A small sound classifier, trained from scratch: norm batchnorm, trained on read English sentences (LibriTTS-R).
Rows from block 21 of a small sound classifier, named by matrix and row number. Each number is 200 + 30 x the weight over its row's rms, rounded and kept within 0 to 999. All counts start at 0.
After each channel's rows are labels from the 100 clips, of 14848, where the channel reaches its highest value: "responds to" is what is common among them; "band" is the frequency band that holds the peak. Only what is clearly more common there than usual is listed. The data: read English sentences (LibriTTS-R).
# conv1: bottleneck pointwise conv (model.blocks.23.conv1.weight, 96x360x1x1), inputs 180-359

conv1.15,190,182,233,184,195,205,184,192,191,219,180,217,178,189,220,203,248,194,199,193,205,238,209,225,195,177,182,223,193,205,195,244,181,194,171,245,259,193,177,183,225,166,187,191,179,159,181,188,207,193,244,177,228,237,175,251,189,200,243,183,196,265,188,180,180,192,195,200,223,184,189,229,164,231,175,219,156,200,179,182,193,181,214,189,178,179,173,200,199,193,167,217,301,185,194,170,207,316,176,171,178,162,174,239,205,205,243,176,189,192,172,203,215,191,237,139,186,188,179,210,205,207,165,211,156,203,202,169,204,146,177,203,176,195,243,150,200,180,204,199,179,164,163,187,233,213,174,167,193,235,192,218,168,177,202,183,157,195,177,145,182,172,220,181,220,182,191,195,163,146,225,215,155,203,142,205,198,209,152,153
responds to: voice: female
band: 250 to 500 Hz

conv1.5,193,164,141,224,199,227,178,198,221,214,186,156,227,197,111,184,208,241,233,182,188,198,167,215,198,229,183,192,206,222,223,155,244,177,297,183,204,231,192,188,231,239,238,196,191,215,232,229,227,181,190,204,224,181,186,185,237,223,208,209,184,250,199,237,213,234,195,188,200,154,211,202,211,192,237,203,198,172,219,220,197,204,187,188,230,231,217,200,175,220,156,179,200,239,207,174,197,202,197,181,200,193,164,209,199,178,218,202,214,200,199,172,209,215,203,188,213,240,196,214,193,205,258,214,218,200,195,223,208,261,197,208,178,235,223,168,201,235,195,175,189,177,205,235,182,177,206,218,283,239,213,261,222,243,157,202,256,145,193,205,149,207,180,196,233,227,223,215,196,188,206,213,247,156,171,219,225,225,203,204
responds to: voice: male
band: 250 to 500 Hz

conv1.61,234,281,190,208,220,246,239,205,165,161,190,212,173,271,185,200,178,198,183,249,217,219,248,175,173,185,254,178,157,153,192,252,137,142,227,196,180,182,157,219,227,205,183,210,223,231,186,175,219,199,239,178,219,220,182,245,196,214,167,191,174,208,194,229,196,215,220,221,211,225,196,237,175,202,235,172,166,212,189,206,192,184,202,216,213,189,187,147,208,185,160,208,216,226,191,225,182,178,242,162,136,213,199,236,196,205,183,211,169,160,185,205,233,210,197,160,116,209,229,187,178,171,204,198,170,208,241,185,193,141,215,192,156,224,208,197,194,192,202,209,173,190,216,214,187,185,200,194,197,223,185,185,221,146,226,197,163,248,198,166,162,227,196,220,222,235,234,180,195,154,182,185,194,226,160,195,209,194,163,187
responds to: voice: female
band: 4000 to 8000 Hz

conv1.65,200,217,214,174,200,220,168,185,206,194,194,296,170,187,190,181,216,198,209,224,178,142,201,239,201,192,213,235,203,177,200,267,176,230,219,208,224,239,168,242,220,171,213,186,212,191,197,156,150,206,205,200,263,267,219,231,189,193,182,192,186,190,211,227,208,173,219,216,177,187,251,173,238,181,203,197,222,203,240,181,218,189,191,189,222,200,208,190,221,211,210,205,155,157,198,157,243,203,181,197,242,193,190,231,212,215,276,214,212,161,215,252,223,192,210,187,197,200,164,229,225,229,209,207,167,175,186,197,187,180,215,197,236,208,183,170,253,232,204,188,191,212,190,208,203,207,220,216,206,180,205,226,208,265,205,185,201,220,230,221,253,134,184,227,195,157,202,208,224,240,180,243,163,230,188,206,231,237,180,154
responds to: voice: male
band: 250 to 500 Hz

conv1.75,206,232,127,201,178,184,220,208,207,173,200,180,156,209,279,208,196,214,226,216,195,218,199,198,132,183,226,197,183,228,187,172,221,183,185,217,182,177,137,184,231,162,208,228,195,197,185,239,195,195,215,193,197,186,215,243,203,212,201,204,217,230,198,167,202,181,258,223,217,217,224,207,171,192,188,227,220,247,193,234,130,209,177,217,183,185,213,148,158,243,156,237,202,241,239,168,184,221,193,257,191,161,204,199,166,193,198,205,211,185,253,193,237,197,191,168,176,169,191,222,172,167,217,209,190,185,214,191,236,187,188,218,170,193,238,214,218,217,244,215,209,208,180,201,222,248,212,227,225,208,199,190,205,134,202,230,173,276,186,229,195,180,215,249,222,235,182,228,245,193,192,185,153,229,221,234,218,235,222,178
responds to: voice: male
band: 0 to 250 Hz

conv1.38,198,210,229,206,190,171,225,209,236,237,203,180,209,141,200,190,199,205,187,207,173,215,195,179,232,189,200,187,210,193,173,169,209,184,198,221,207,195,185,244,240,163,224,196,239,196,194,229,246,195,196,214,185,193,188,223,175,158,240,217,194,182,207,217,201,171,195,215,208,165,195,199,197,232,211,208,180,224,258,195,233,196,178,210,223,208,219,178,190,206,200,236,202,173,193,163,204,193,212,211,179,174,197,183,237,167,204,206,209,170,187,199,241,228,205,202,180,267,153,195,268,181,259,172,178,120,196,232,202,177,208,229,133,195,191,148,218,188,191,193,211,204,207,255,190,220,235,241,173,179,223,175,132,202,216,202,204,166,171,204,200,153,257,174,115,197,247,194,230,232,205,129,242,196,200,172,211,185,218,221
responds to: voice: male
band: 0 to 250 Hz

conv1.34,176,173,201,248,164,207,178,188,202,182,189,199,191,198,184,177,171,205,197,186,199,187,199,174,240,146,205,207,198,220,190,195,187,213,138,158,154,153,221,215,237,204,230,232,203,185,131,189,170,197,178,204,216,204,204,162,211,239,215,202,285,197,198,196,198,205,200,195,208,209,186,201,214,217,237,208,219,214,204,194,167,193,209,157,218,197,206,224,183,204,211,206,230,230,212,147,203,223,186,185,225,228,198,180,194,188,200,186,184,217,200,198,194,165,201,197,208,203,183,214,184,203,187,221,196,201,213,188,193,244,205,200,244,197,227,221,220,197,208,202,195,182,205,177,182,226,193,216,203,204,187,231,177,189,199,189,188,226,222,189,196,201,208,192,159,174,211,188,204,191,216,193,181,260,237,237,197,215,201,193
responds to: voice: male
band: 250 to 500 Hz; 500 to 1000 Hz

conv1.13,203,224,265,190,193,177,179,147,234,225,183,193,227,203,202,180,227,217,124,264,178,161,181,193,204,231,189,147,202,186,226,230,196,198,196,218,233,163,282,159,178,209,197,181,222,183,114,194,223,201,201,223,225,233,204,178,228,159,199,224,124,224,184,240,221,206,191,173,212,219,196,172,236,170,189,244,183,208,232,201,243,220,201,219,181,214,215,216,224,222,211,208,145,163,208,192,237,242,176,209,192,186,220,202,173,186,204,229,199,168,245,176,175,228,209,200,208,189,206,170,209,220,206,228,198,149,202,248,220,180,229,208,204,185,182,145,189,242,185,263,204,194,201,203,184,215,195,177,205,195,251,206,167,175,192,207,149,166,198,192,187,158,236,238,192,232,212,239,194,243,182,179,218,172,265,166,199,216,256,218
responds to: voice: male
band: 0 to 250 Hz

conv1.30,175,258,248,184,192,178,212,196,215,183,148,197,228,197,174,187,215,187,179,172,226,271,218,207,203,183,84,219,220,218,215,219,199,173,134,217,222,191,195,167,212,202,232,200,197,181,191,169,189,145,167,188,215,222,206,183,217,157,147,178,114,205,188,185,192,190,211,201,140,243,231,223,218,191,207,193,220,222,163,189,209,195,200,215,220,193,179,177,203,183,212,212,206,211,207,206,173,211,179,219,204,210,234,187,211,198,187,196,244,181,186,199,213,216,173,188,233,264,200,170,224,183,212,207,273,204,192,194,204,210,206,202,202,194,191,203,237,182,179,211,154,191,234,204,190,210,226,208,218,228,187,206,209,170,230,207,196,191,250,158,232,221,145,201,183,172,163,215,166,207,228,187,225,228,174,190,166,200,168,204
responds to: voice: male
band: 0 to 250 Hz

conv1.64,193,192,311,196,200,202,163,196,220,159,168,280,213,198,202,244,202,287,221,214,225,220,221,235,264,149,186,196,196,187,257,195,245,201,168,182,217,222,263,199,195,169,166,219,220,189,192,225,200,192,194,222,206,221,132,168,190,193,228,225,258,184,213,211,207,208,228,207,210,194,217,215,259,170,196,184,194,222,199,178,210,209,204,197,211,148,191,169,181,181,148,238,198,184,165,194,233,223,208,255,190,214,219,143,178,137,236,191,228,246,138,202,206,235,224,248,200,230,202,223,212,197,199,173,206,196,171,250,168,187,217,251,212,209,209,198,220,190,186,159,205,198,197,188,156,186,205,164,190,199,206,204,194,169,241,217,239,186,245,146,225,248,235,212,228,165,218,198,192,228,265,199,223,196,200,254,178,162,186,202
responds to: voice: male
band: 0 to 250 Hz

conv1.57,205,218,162,198,209,262,217,160,195,237,239,166,169,209,246,201,185,215,194,276,175,205,145,187,191,166,226,122,165,188,245,176,236,217,205,177,153,185,197,201,215,196,191,209,206,158,237,194,210,220,182,214,193,192,196,167,215,205,140,181,220,143,176,160,196,173,226,190,213,182,151,213,182,188,206,202,149,195,200,187,212,206,198,159,196,206,224,191,221,169,232,211,247,219,214,204,187,214,178,215,212,199,204,222,168,184,201,220,203,241,194,240,175,219,196,210,214,179,200,215,198,186,243,215,159,194,181,196,195,211,203,210,169,174,148,191,169,197,211,225,199,212,189,205,194,182,182,155,207,186,203,175,210,240,245,225,170,258,209,167,143,220,157,264,198,197,207,196,250,229,126,225,208,171,170,200,172,194,126,207
responds to: voice: female
band: 0 to 250 Hz

conv1.20,242,157,306,211,147,193,227,237,193,185,196,213,172,201,210,206,252,187,196,192,139,200,254,223,176,200,198,158,177,187,230,185,188,241,236,204,175,183,226,217,164,204,211,184,189,156,182,163,208,219,202,213,237,142,143,195,223,204,176,224,169,165,187,204,213,205,219,192,175,203,243,222,205,210,206,224,198,202,163,153,199,211,200,162,208,217,180,239,200,181,213,215,218,172,190,160,147,191,226,237,214,180,185,199,180,209,212,156,174,165,164,151,182,166,192,178,237,199,198,203,195,200,179,203,176,205,209,175,229,241,185,190,169,222,184,237,200,272,182,219,179,190,184,191,199,150,204,176,169,174,173,220,200,199,221,178,196,211,202,166,189,254,186,197,187,183,197,186,196,190,202,173,206,172,205,221,207,197,265,177
responds to: voice: male
band: 250 to 500 Hz