Weights of a small sound classifier.
Model: 1.44M parameters, log mel input, arch densenet, norm batchnorm, activation relu6.
Training: batches of 256, held-out accuracy 99%.
Data: trained on read English sentences (LibriTTS-R), 15625 training examples, 88.5 epochs.
Rows from block 16 of a small sound classifier, named by matrix and row number. Rows with one number belong to one channel. Each number is 128 + 32 x the weight over its row's rms, rounded and kept within 0 to 255. All counts start at 0. After the name is the row's rms in percent of the matrix's.
After each channel's rows are labels from the 100 clips, of 14848, where the channel reaches its highest value: "responds to" is what is common among them; "band" is the frequency band that holds the peak. Only what is clearly more common there than usual is listed. The data: read English sentences (LibriTTS-R). In brackets: how many of the 100, against the usual share in percent.
# conv1: bottleneck pointwise conv (model.blocks.18.conv1.weight, 96x240x1x1), inputs 0-119
# conv2: growth 3x3 conv (model.blocks.18.conv2.weight, 24x96x3x3, transposed, each kernel summed), outputs 0-23

conv1.39 095 [138  84 104 114 186 108 118 126 114 133  59 218 134 191 127 125 146 111 160 121 122  92 141 145 127  98 102 167 150 146  98 211 181 129 122 158  76 134 117 184 140 195 125 120 152  92 109 178 144 166  91 178 138 139 108 125 104 101 142 150 121  68 103 183 130 121  78 201 142 137 155  69 137 124 149  97 122 121 115  91  94 164 116 139 199 122 147 138 140  80 125 138 146 126 122  66 160 130  53 117 120  86 185 169  64 147 145 112  91 114 151 103 146 101 114 126 149 144 113 143]
conv2.39 119 [151 173  67  87 130  99 188 117 121 145 186 115 120 110 123 143 165 140  89 173  94 106 102 141]
responds to: voice: female (84 vs 52.3)
band: 4000 to 8000 Hz (52 vs 25); 250 to 500 Hz (30 vs 12.5)

conv1.22 099 [154 111 159  91 208 222 144  92 163 121 169 192 148 110 104  91 212 154 126  81 206 132 165 201 161 177 145 157 138 123  93 121 182  52 138 172 224 175 113 192 129  58 120 163 122 164 136 106 152 201 119  91 103 127 114 146 103 180 118 219 130  63 168 139  95 144  84 117 109 138 103 158 109 132 122 128 143 182  99  89 115  43 129 149 126 102 106 162  88 109 135 161 170 154 157 165 121 122  90  95 113 112 174 134 123 131 117 126 120 114 123 130 170 123 130 139 156 144 153  93]
conv2.22 083 [120 130 109 123 148 127  76 157 117 126  90 125 119  82  77 118  95  65  85 126  92  98  62 142]
responds to: voice: female (97 vs 52.3)
band: 0 to 250 Hz (100 vs 12.5)

conv1.15 099 [130 184 178  85 128 106 111 177 119  98 106 127 119 149 106 135  49 152 145 222 122 183 172 101  61 188 132 108 118 104 169 116  26 135 111  79 121  41 107 102 115  86  71 112 135  94 123 149 120  79 135  77 155 123 148 177  78 166 158 166  90  89 116  38 137 130 178  70 110 113 134  62 132 106 147 138  77  96 223 145 128 196 128 134 127 114 169 127 134 106 102 105 129 131 141  83 126  85 161 120 113  83 161  65  95 118 158 118 126 137 118 113 169  88 151  93 115 161 110 120]
conv2.15 129 [115 119 138 147 111 102 211  85 153 190 162  96 132 126 126 163 185 118 122 113 115 140 172 107]
responds to: voice: female (99 vs 52.3)
band: 4000 to 8000 Hz (98 vs 25)

conv1.46 099 [103 176 137 164  41  75 201  72  87 162  97  80  98 134 135 144  97 119 119 118 127  74 110 120 110 158 107 117  90 153 102 108 145  89  67 144 118 135 128  93 174 120  86 116 163  93 211 207 131  97 124 143 121 133 100 195 192 145  88 109  32 132 142  76 163 216 184 106 134 149 117  49  96 107  87 202 137  74  75 130 113 190 170 130  94 113 100 109 122  83 115 146 113  95 142 103  68  88 131 121 127 153 169 130 169 111 118  91 103 124  74 141 139 102 152 124 125 155 100 161]
conv2.46 122 [118 119  80  87 127 131 127 121 137  88 110 221 135  82  97 129  66 112  90 138 131 133 158 128]
responds to: voice: male (93 vs 47.7)
band: 4000 to 8000 Hz (97 vs 25)

conv1.9 107 [125 157 135  91 116 179  95 178 157 149 102 215 149  95 125 137 126  58 147  60 103 156 120 137 112 161 175 132  82 128 120  99 129 131 142 127 124 141 109 140 150 137  85 143 163 143 151 170  83  78  68 129 141 119  77 191 182 116 117 242 111 132 111 233 112 126 123 169 157  65 126  60 135 125  75 147 112 127 124 124 114 129 144  98 251 105 127 113 127 109  69 107  97 153 221  94 143 116  92 133 175 126 129 117  69 114 173 109 155  71 141 132 102 130 124 123 192 116 131 139]
conv2.9 114 [150 187 144  77 147 130 175 116  95 230 126 153 111 145 125 130 140 138 103 148 118 103 138 143]
responds to: voice: male (84 vs 47.7)
band: 250 to 500 Hz (84 vs 12.5)

conv1.77 092 [116 191 104 121  79 104 105 173 130 129 121 107 125  86 160 168 167  53 135 169 144 120  97  96 106 112 136 165 116 114 162 119 131 128 192 112 107  97 119 134 146 119  96 123 105 128 128 129 145  65 129 108 192  98 170 174  70 125 135 195  90 161 152  97 153 105 136 149 135  90 156  68 133 111  84 130 101 121 132 134 174 108 113 127 127 153 179 112  62  70 121 118  67  68 168 104 100 162 143 168 151  94 159 145 117 120  98 172  72 145 112 114  99 122  79  96 152 123 135 140]
conv2.77 122 [147 156 142 124 112 114 190  84 120 174 169  86 103 108  94 155 187 105 111 175 113 121 116  89]
responds to: voice: female (86 vs 52.3)
band: 4000 to 8000 Hz (88 vs 25)

conv1.66 102 [ 98 167 127 131 168 111 194 124 109 156 155 186 132  95 128 142 156 109  89  80 138 104 136 134  82 118 119 105 152 130 109 104 102 107 118 144 135 149  94 141 109 120 125 113  54 114 126 246 139 124  87 160 119 107 124  92  96 135 160  95 160 142 160 205 145 214  90 253  80 163 126  81 122 175 117  76 118 163  94 103 115 130 102 188 149 131 150 134 117 127 105 255 129 102 109  97 132 148 114 123 110 115 126 133 121 104 106 143 183 149 145 137 107  88  90 175 129 124 125  95]
conv2.66 123 [149 169 128  62  82 157  90  97 113 120 105  86 149 138 109 118 105 140 111 131 100  45 104 135]
responds to: voice: male (77 vs 47.7)
band: 250 to 500 Hz (41 vs 12.5)

conv1.52 097 [ 90 171 168 196 124 104 155 111  95  47 100 184 145 130 169  62 141 164 132  92 195 166 146 147 120 131  92 148 173  97  97 125  92  95 112 183 255 113 126 102 105 102 140 105 129 130 121 116 108 110  54 160 127 158 145 154 118 111 114 140 180  97 116 136 105  86 124 126 120 136 106 122 133 113  46  72 143 146 135  82  95 105 144 187 127 104  89 125 104  31 100 135 116 130 138  84  99 164 197 165 123 175 177 137 194 156 133 132 151  61 146 126  95 140 136  79 122 146 139  90]
conv2.52 099 [ 98 190  88  63 158 141 120 151 123  94 151 146 201 139  85 116 140 149 119 126  89 135 127 152]
responds to: voice: female (96 vs 52.3)
band: 0 to 250 Hz (100 vs 12.5)

conv1.24 095 [138 153 158 129 186 102 136 101 119 223  86  86 106 149 119 215 147 115 134 190  90 116 120  88 145 145 157 123 151  67 121 164  99  80 213  99  84 145 108 144 126 147 167 155 108 122 197 255 123 150 150 103 124 134 158 152 145 132  66 140 147 146 109 178 124 145 153 122 129 155 180  94  74 115 130 131 154 123 122 132 187 183 109 130 166 107 103 205 151  59 161 160 117 184 134 125 122 160 151  88 161 112 146 132 112 142 146  81 103 124 145 138 109 107 124 129 109 122 110 140]
conv2.24 105 [100 176  60 111 140 150 101  89 101 154 118 115 149 162 110 150  81 149  99 178 130  87  97 158]
responds to: voice: male (100 vs 47.7)
band: 0 to 250 Hz (100 vs 12.5)

conv1.41 095 [130 129  96  85  30 148 180 120 133 242 147 106 124 114  82 198  94 128 135 113 128  76 135  92 143 177  88 154 133 102 171 152 144 157 165 135  54 164 119 159 218 174 150 123  97  53 179 131 136  71 146 149 104 181 168 162 133 138  91 141 110 150  96 123 112 116 119 192 149 146 153  95 128 178 168 128 160 204 117 135 111  60 138 125 168  92  99 187 192  66 160  84 122 137 141 111 100 112 136 102  97 150 134  98 183 123 122 116 114 141 191 128 106 131 150 107 135 159 139  40]
conv2.41 110 [137 146  92 112  91  93 136  85 169 141 113 116 165 139 101 139 153  92 109 168 101 103 125 219]
responds to: voice: male (98 vs 47.7)
band: 0 to 250 Hz (97 vs 12.5)