Rows from block 16 of a small sound classifier, named by matrix and row number. Rows with one number belong to one channel. Each number is 128 + 24 x the weight over its row's rms, rounded and kept within 0 to 255. All counts start at 0. Numbers have three digits each.
After each channel's rows are labels from the 100 clips, of 14848, where the channel reaches its highest value: "responds to" is what is common among them; "peak in band" is the frequency band that holds the peak. Only what is clearly more common there than usual is listed. The data: read English sentences (LibriTTS-R).
# conv1: bottleneck pointwise conv (model.blocks.18.conv1.weight, 96x240x1x1), inputs 0-119
# conv2: growth 3x3 conv (model.blocks.18.conv2.weight, 24x96x3x3, transposed, each kernel summed), outputs 0-23

conv1.64:127128097125162095158117129121091122132130151127097113101162120206103109146084127135088107117113133144093143117120136131153043117083137100125102110160129169195129104109117119125120154047085154118079091112131144094099108101121130109119150083137134175121117172144172124127144105153085129107131119124121124079133082110132165145148135136136132136130134114132132134
conv2.64:117102133104084148136105093127140128126104107148118097111177141156166106
responds to: voice: male
peak in band: 4000 to 8000 Hz

conv1.11:089134121165114156131148098127155183163148141120138112119075142158133136130149134157142122179119131126121133155164106123158122133120071134127148133075124129105140132134192123140130138029106159131117137077138135129138122111114130100112120151116121135109132138195060088079092115141121152167121124142096135105117107179141115079124076124150127133135112110138118116
conv2.11:130107143108150107138195155118125131147103111161127103161159115143138158
responds to: voice: female
peak in band: 0 to 250 Hz

conv1.65:129128152136156147111096114137103119120123113140131187125130122172192134120115097121118130072135098128124122119132136160127091125127122108147100144151110131148151129154148137098149246104121132124122155110171105092081141127081122114125111151155089143136149117095146139080084125124098125111150131131130158150115137130156130176134123125138198108123153100092140131
conv2.65:138113120123113131085109118151075112127112092174108116135123092149119095
responds to: voice: male
peak in band: 250 to 500 Hz

conv1.62:120177107145133152135163134165107126101131106104153160126135153139145125115131132130148102106150126084163125128177117144138109092134119128133135123135132150111085119122119146109087107216131128120155134131171157101146166186124145201086134154139107125136086112125116113122140157141125095116111147144159093156101112136096150111105080128125111113148117145141154156
conv2.62:111116139124099142111078133111113141144074105143117096161105161130096126
responds to: voice: male
peak in band: 0 to 250 Hz

conv1.87:142179103156140148149127138145116129138151121147106106130197142144103120126135123126137110133132113093136091122148149117085103130135162114136113109134094106161153130197118066095140121107147136154125124101129159115140118134171105153119146120136096131091134155096124172156092129135091139063135104138154154111157184126127162137119113116132101120115141127100163160
conv2.87:137146106086131113170079140140149085117136117136173122095124117120133109
responds to: voice: female
peak in band: 4000 to 8000 Hz

conv1.59:139125085059079161150097131123131131140129122157119111157098151083132186106133147147107096168140110124117121153128117127142135110123179114119136102142122150169130126076158140118103052158152142154134109106123198148094131111130138160121104170081138210106084197172111115136119113137150132126116160108131111082142128154124097102147109122100172116126126136132158085
conv2.59:124119129084102128146113158093135171090091119134115167099124127144153139
responds to: voice: male
peak in band: 4000 to 8000 Hz

conv1.33:140127195194130172125125151165125106160109127146099105124121114129078088183084160111112128105117137134143130162166126131148141131109154124102103116183110137099129137130092120156123142127137131101128126110087094112108141132146123146112080090110071131122106114098153122097080206108133102099139137111123155136103141133128083143144079114131117121131141125112142138
conv2.33:180172126118115145109085129117138163133133158134122100117124087120114162
responds to: voice: male
peak in band: 1000 to 2000 Hz

conv1.40:161125159109120125113139123140112121144137111124129101121139117132116153064099141128082138118113120095108140142125119176123115100115128128125128105123129090120140121126106162114129079107188090134101121118051111126110118155089140113088152126122120104131162125176090106112095145106094157108118135152126125124126100134095108150105122162121114108131146154099154090
conv2.40:120134148162088138139094124152127128116077068146122107125124118113150103
responds to: voice: male
peak in band: 250 to 500 Hz

conv1.55:169135108141135132116137114128105131121123167109149095107144106160095160125170146123150120132133138144129119136095113183119134123123083111165119160192156117182124141171142103135154155111142155126132122102109116131134096088154129117135116106137136149109180128140148156139163127128134105067143137085128146122136148127121125151123109140143140119142138108111165076
conv2.55:141116130164127133131107085147130111092131134117134131091070133179132142
responds to: voice: female
peak in band: 500 to 1000 Hz

conv1.6:113091140100119151147141134110121110147125139140169110131064140135089136107099156133078146107109119113135141161074142127141169158108102082123129124131125129126173086086143129125109118152149132140125155157140119188136092103141119106146097134122148145111121121131136153115120107110113127080134109116120054117125145108167128112124120113168122165130142144131119119
conv2.6:171125113114141118137081149142151123108137108166167164124100089112142134
responds to: voice: male
peak in band: 1000 to 2000 Hz

conv1.86:144128147112120116139141125193128151133134122144047180149109130118131124123168134149132134122133185144126123116174106085122122142132127164136164106128079181144123149177135141143157156085145112158089133173077180134079148133173127175119132157110094095154149108097133189126171123102199133124085154140130114160177101141137112132115145149137131107156102119183121099
conv2.86:119105096142087132141118143106137157139115126149122135103172113103101187
responds to: voice: male
peak in band: 0 to 250 Hz

conv1.30:100155142105088109165173060128109101100150162099154126118077126116123108122167134110143111118102168108109135131110124098114143114084176091125099145135116108118163098118120133095173109116138153098129128114135075150109125128152092130121140143118153124074149107136158102094084135098067096053134133159156113159152123137102144135143110120125145137140111145129099143
conv2.30:134122110095109114153091127126169096114091100175160118129133138116132094
responds to: voice: female
peak in band: 4000 to 8000 Hz

conv1.35:121118100171106160132142133138138123129130146133132095136152135068096110045131122130132119150154132167151106112122145107121133133105125129200191086149091140142135145118161124118158088129099073096173108125143158147121121114114122137120109152122123146127150121096130130108175111153079118066126152122130127118120151090110122122113126144134135121132142123130148140
conv2.35:176161132072114097129112095124129122151129108092150100106140111122124144
responds to: voice: male
peak in band: 250 to 500 Hz

conv1.57:079153153083130118127104137063118188109139159147150149121127141122146142152134095177125124060102127167102157174095123141137107157117137096143161159158108136150094158118126142100144139178099166139095130078137139105085124105149107114134127135134155178165125152132150121103125170122156119081103134147147117152119123131117168135143124138128070108125083111163123121
conv2.57:159169114097142147129169110112101127158106078135142137098144114113110149
responds to: voice: female
peak in band: 0 to 250 Hz

conv1.48:122123099167149125123103123117118152090129169126097120073172175137077138084105133130114117153143171112114128091062130116142117148107131108131099096134078113139166144161089096100132158059139110104100126166142117116111148104111118113060179121136131157184174094127173141117117168158111124086114110134101127142146129114148112110154103132147140116145118080130111154
conv2.48:151140104144125109162133141175150122132113122120176133069128112093124114
responds to: voice: female
peak in band: 4000 to 8000 Hz

conv1.90:125125130177103119147112131093127118122141117124125144113128112116134105149084134154130201151142110134131138153153106102116200123093105092141123093123126115121110147074051156155114117086140121149124191124139125128125119134132134129113173154144124133121112120133110131111105133069081129155120133112117107134135133110126171120115129115157126119131179163135135123
conv2.90:136101167143118122116118151141114087138083091151134102147131087142109098
responds to: voice: male
peak in band: 250 to 500 Hz

conv1.3:101129105147091104131102129164089137120110094128118146114101121147142152106130107146126145099091070197112098148152117124100113108169121146121164126110129121066118158125083140150125164193112128090128185155133132109117116180152144093084134138139152118159144102143086133087087170134125097159134140100088115078120106092136103139119116158169146142136129108130139124
conv2.3:125138173123132117108088113131136076098104109110120112143100126121075114
responds to: voice: male
peak in band: 250 to 500 Hz

conv1.5:123146117114072119153125129089123102153156139125104130132173148106085131109148138123177103131108124156135126111122136127126113115114162107160125183094095132132161155154088120138110126124126109135103111133132153166128153141184145150080095116108255143103120093107096109083072113118148133129158131126139229128149128099137134126113115123125163133128144135128131131
conv2.5:101141108133132113125116138119141123093096137139149135104118116159207099
responds to: voice: male
peak in band: 4000 to 8000 Hz

conv1.71:113133149105089120159106134137126175111113126119145151092132161085121133124179122157134132146146117099103143115157075128133165110106138076150118134128048076128113134129161169090138103154091125129115111127125138109139157150114139149163079127122141110136135120148064087122059132071114181131122107145121133144110127171163136133155136126139097072147131117165169090
conv2.71:109165112109165134155137155147152151146107134096133175119155106124149163
responds to: voice: female
peak in band: 0 to 250 Hz

conv1.17:102120148129148155175075134027094162119149144076141126108111153106134136199069138134087107138141139106117156149133124161138111174125153142144114179176056113165113159088095129109141094158167097136121130104144149122104152076128165131103112118140170105129140109129145144127078144094145111138128133138113146128114132174118119143121115124124111150145125153177126125
conv2.17:125142126141153136169127125093127160164099135153132171098119077117109139
responds to: voice: female
peak in band: 0 to 250 Hz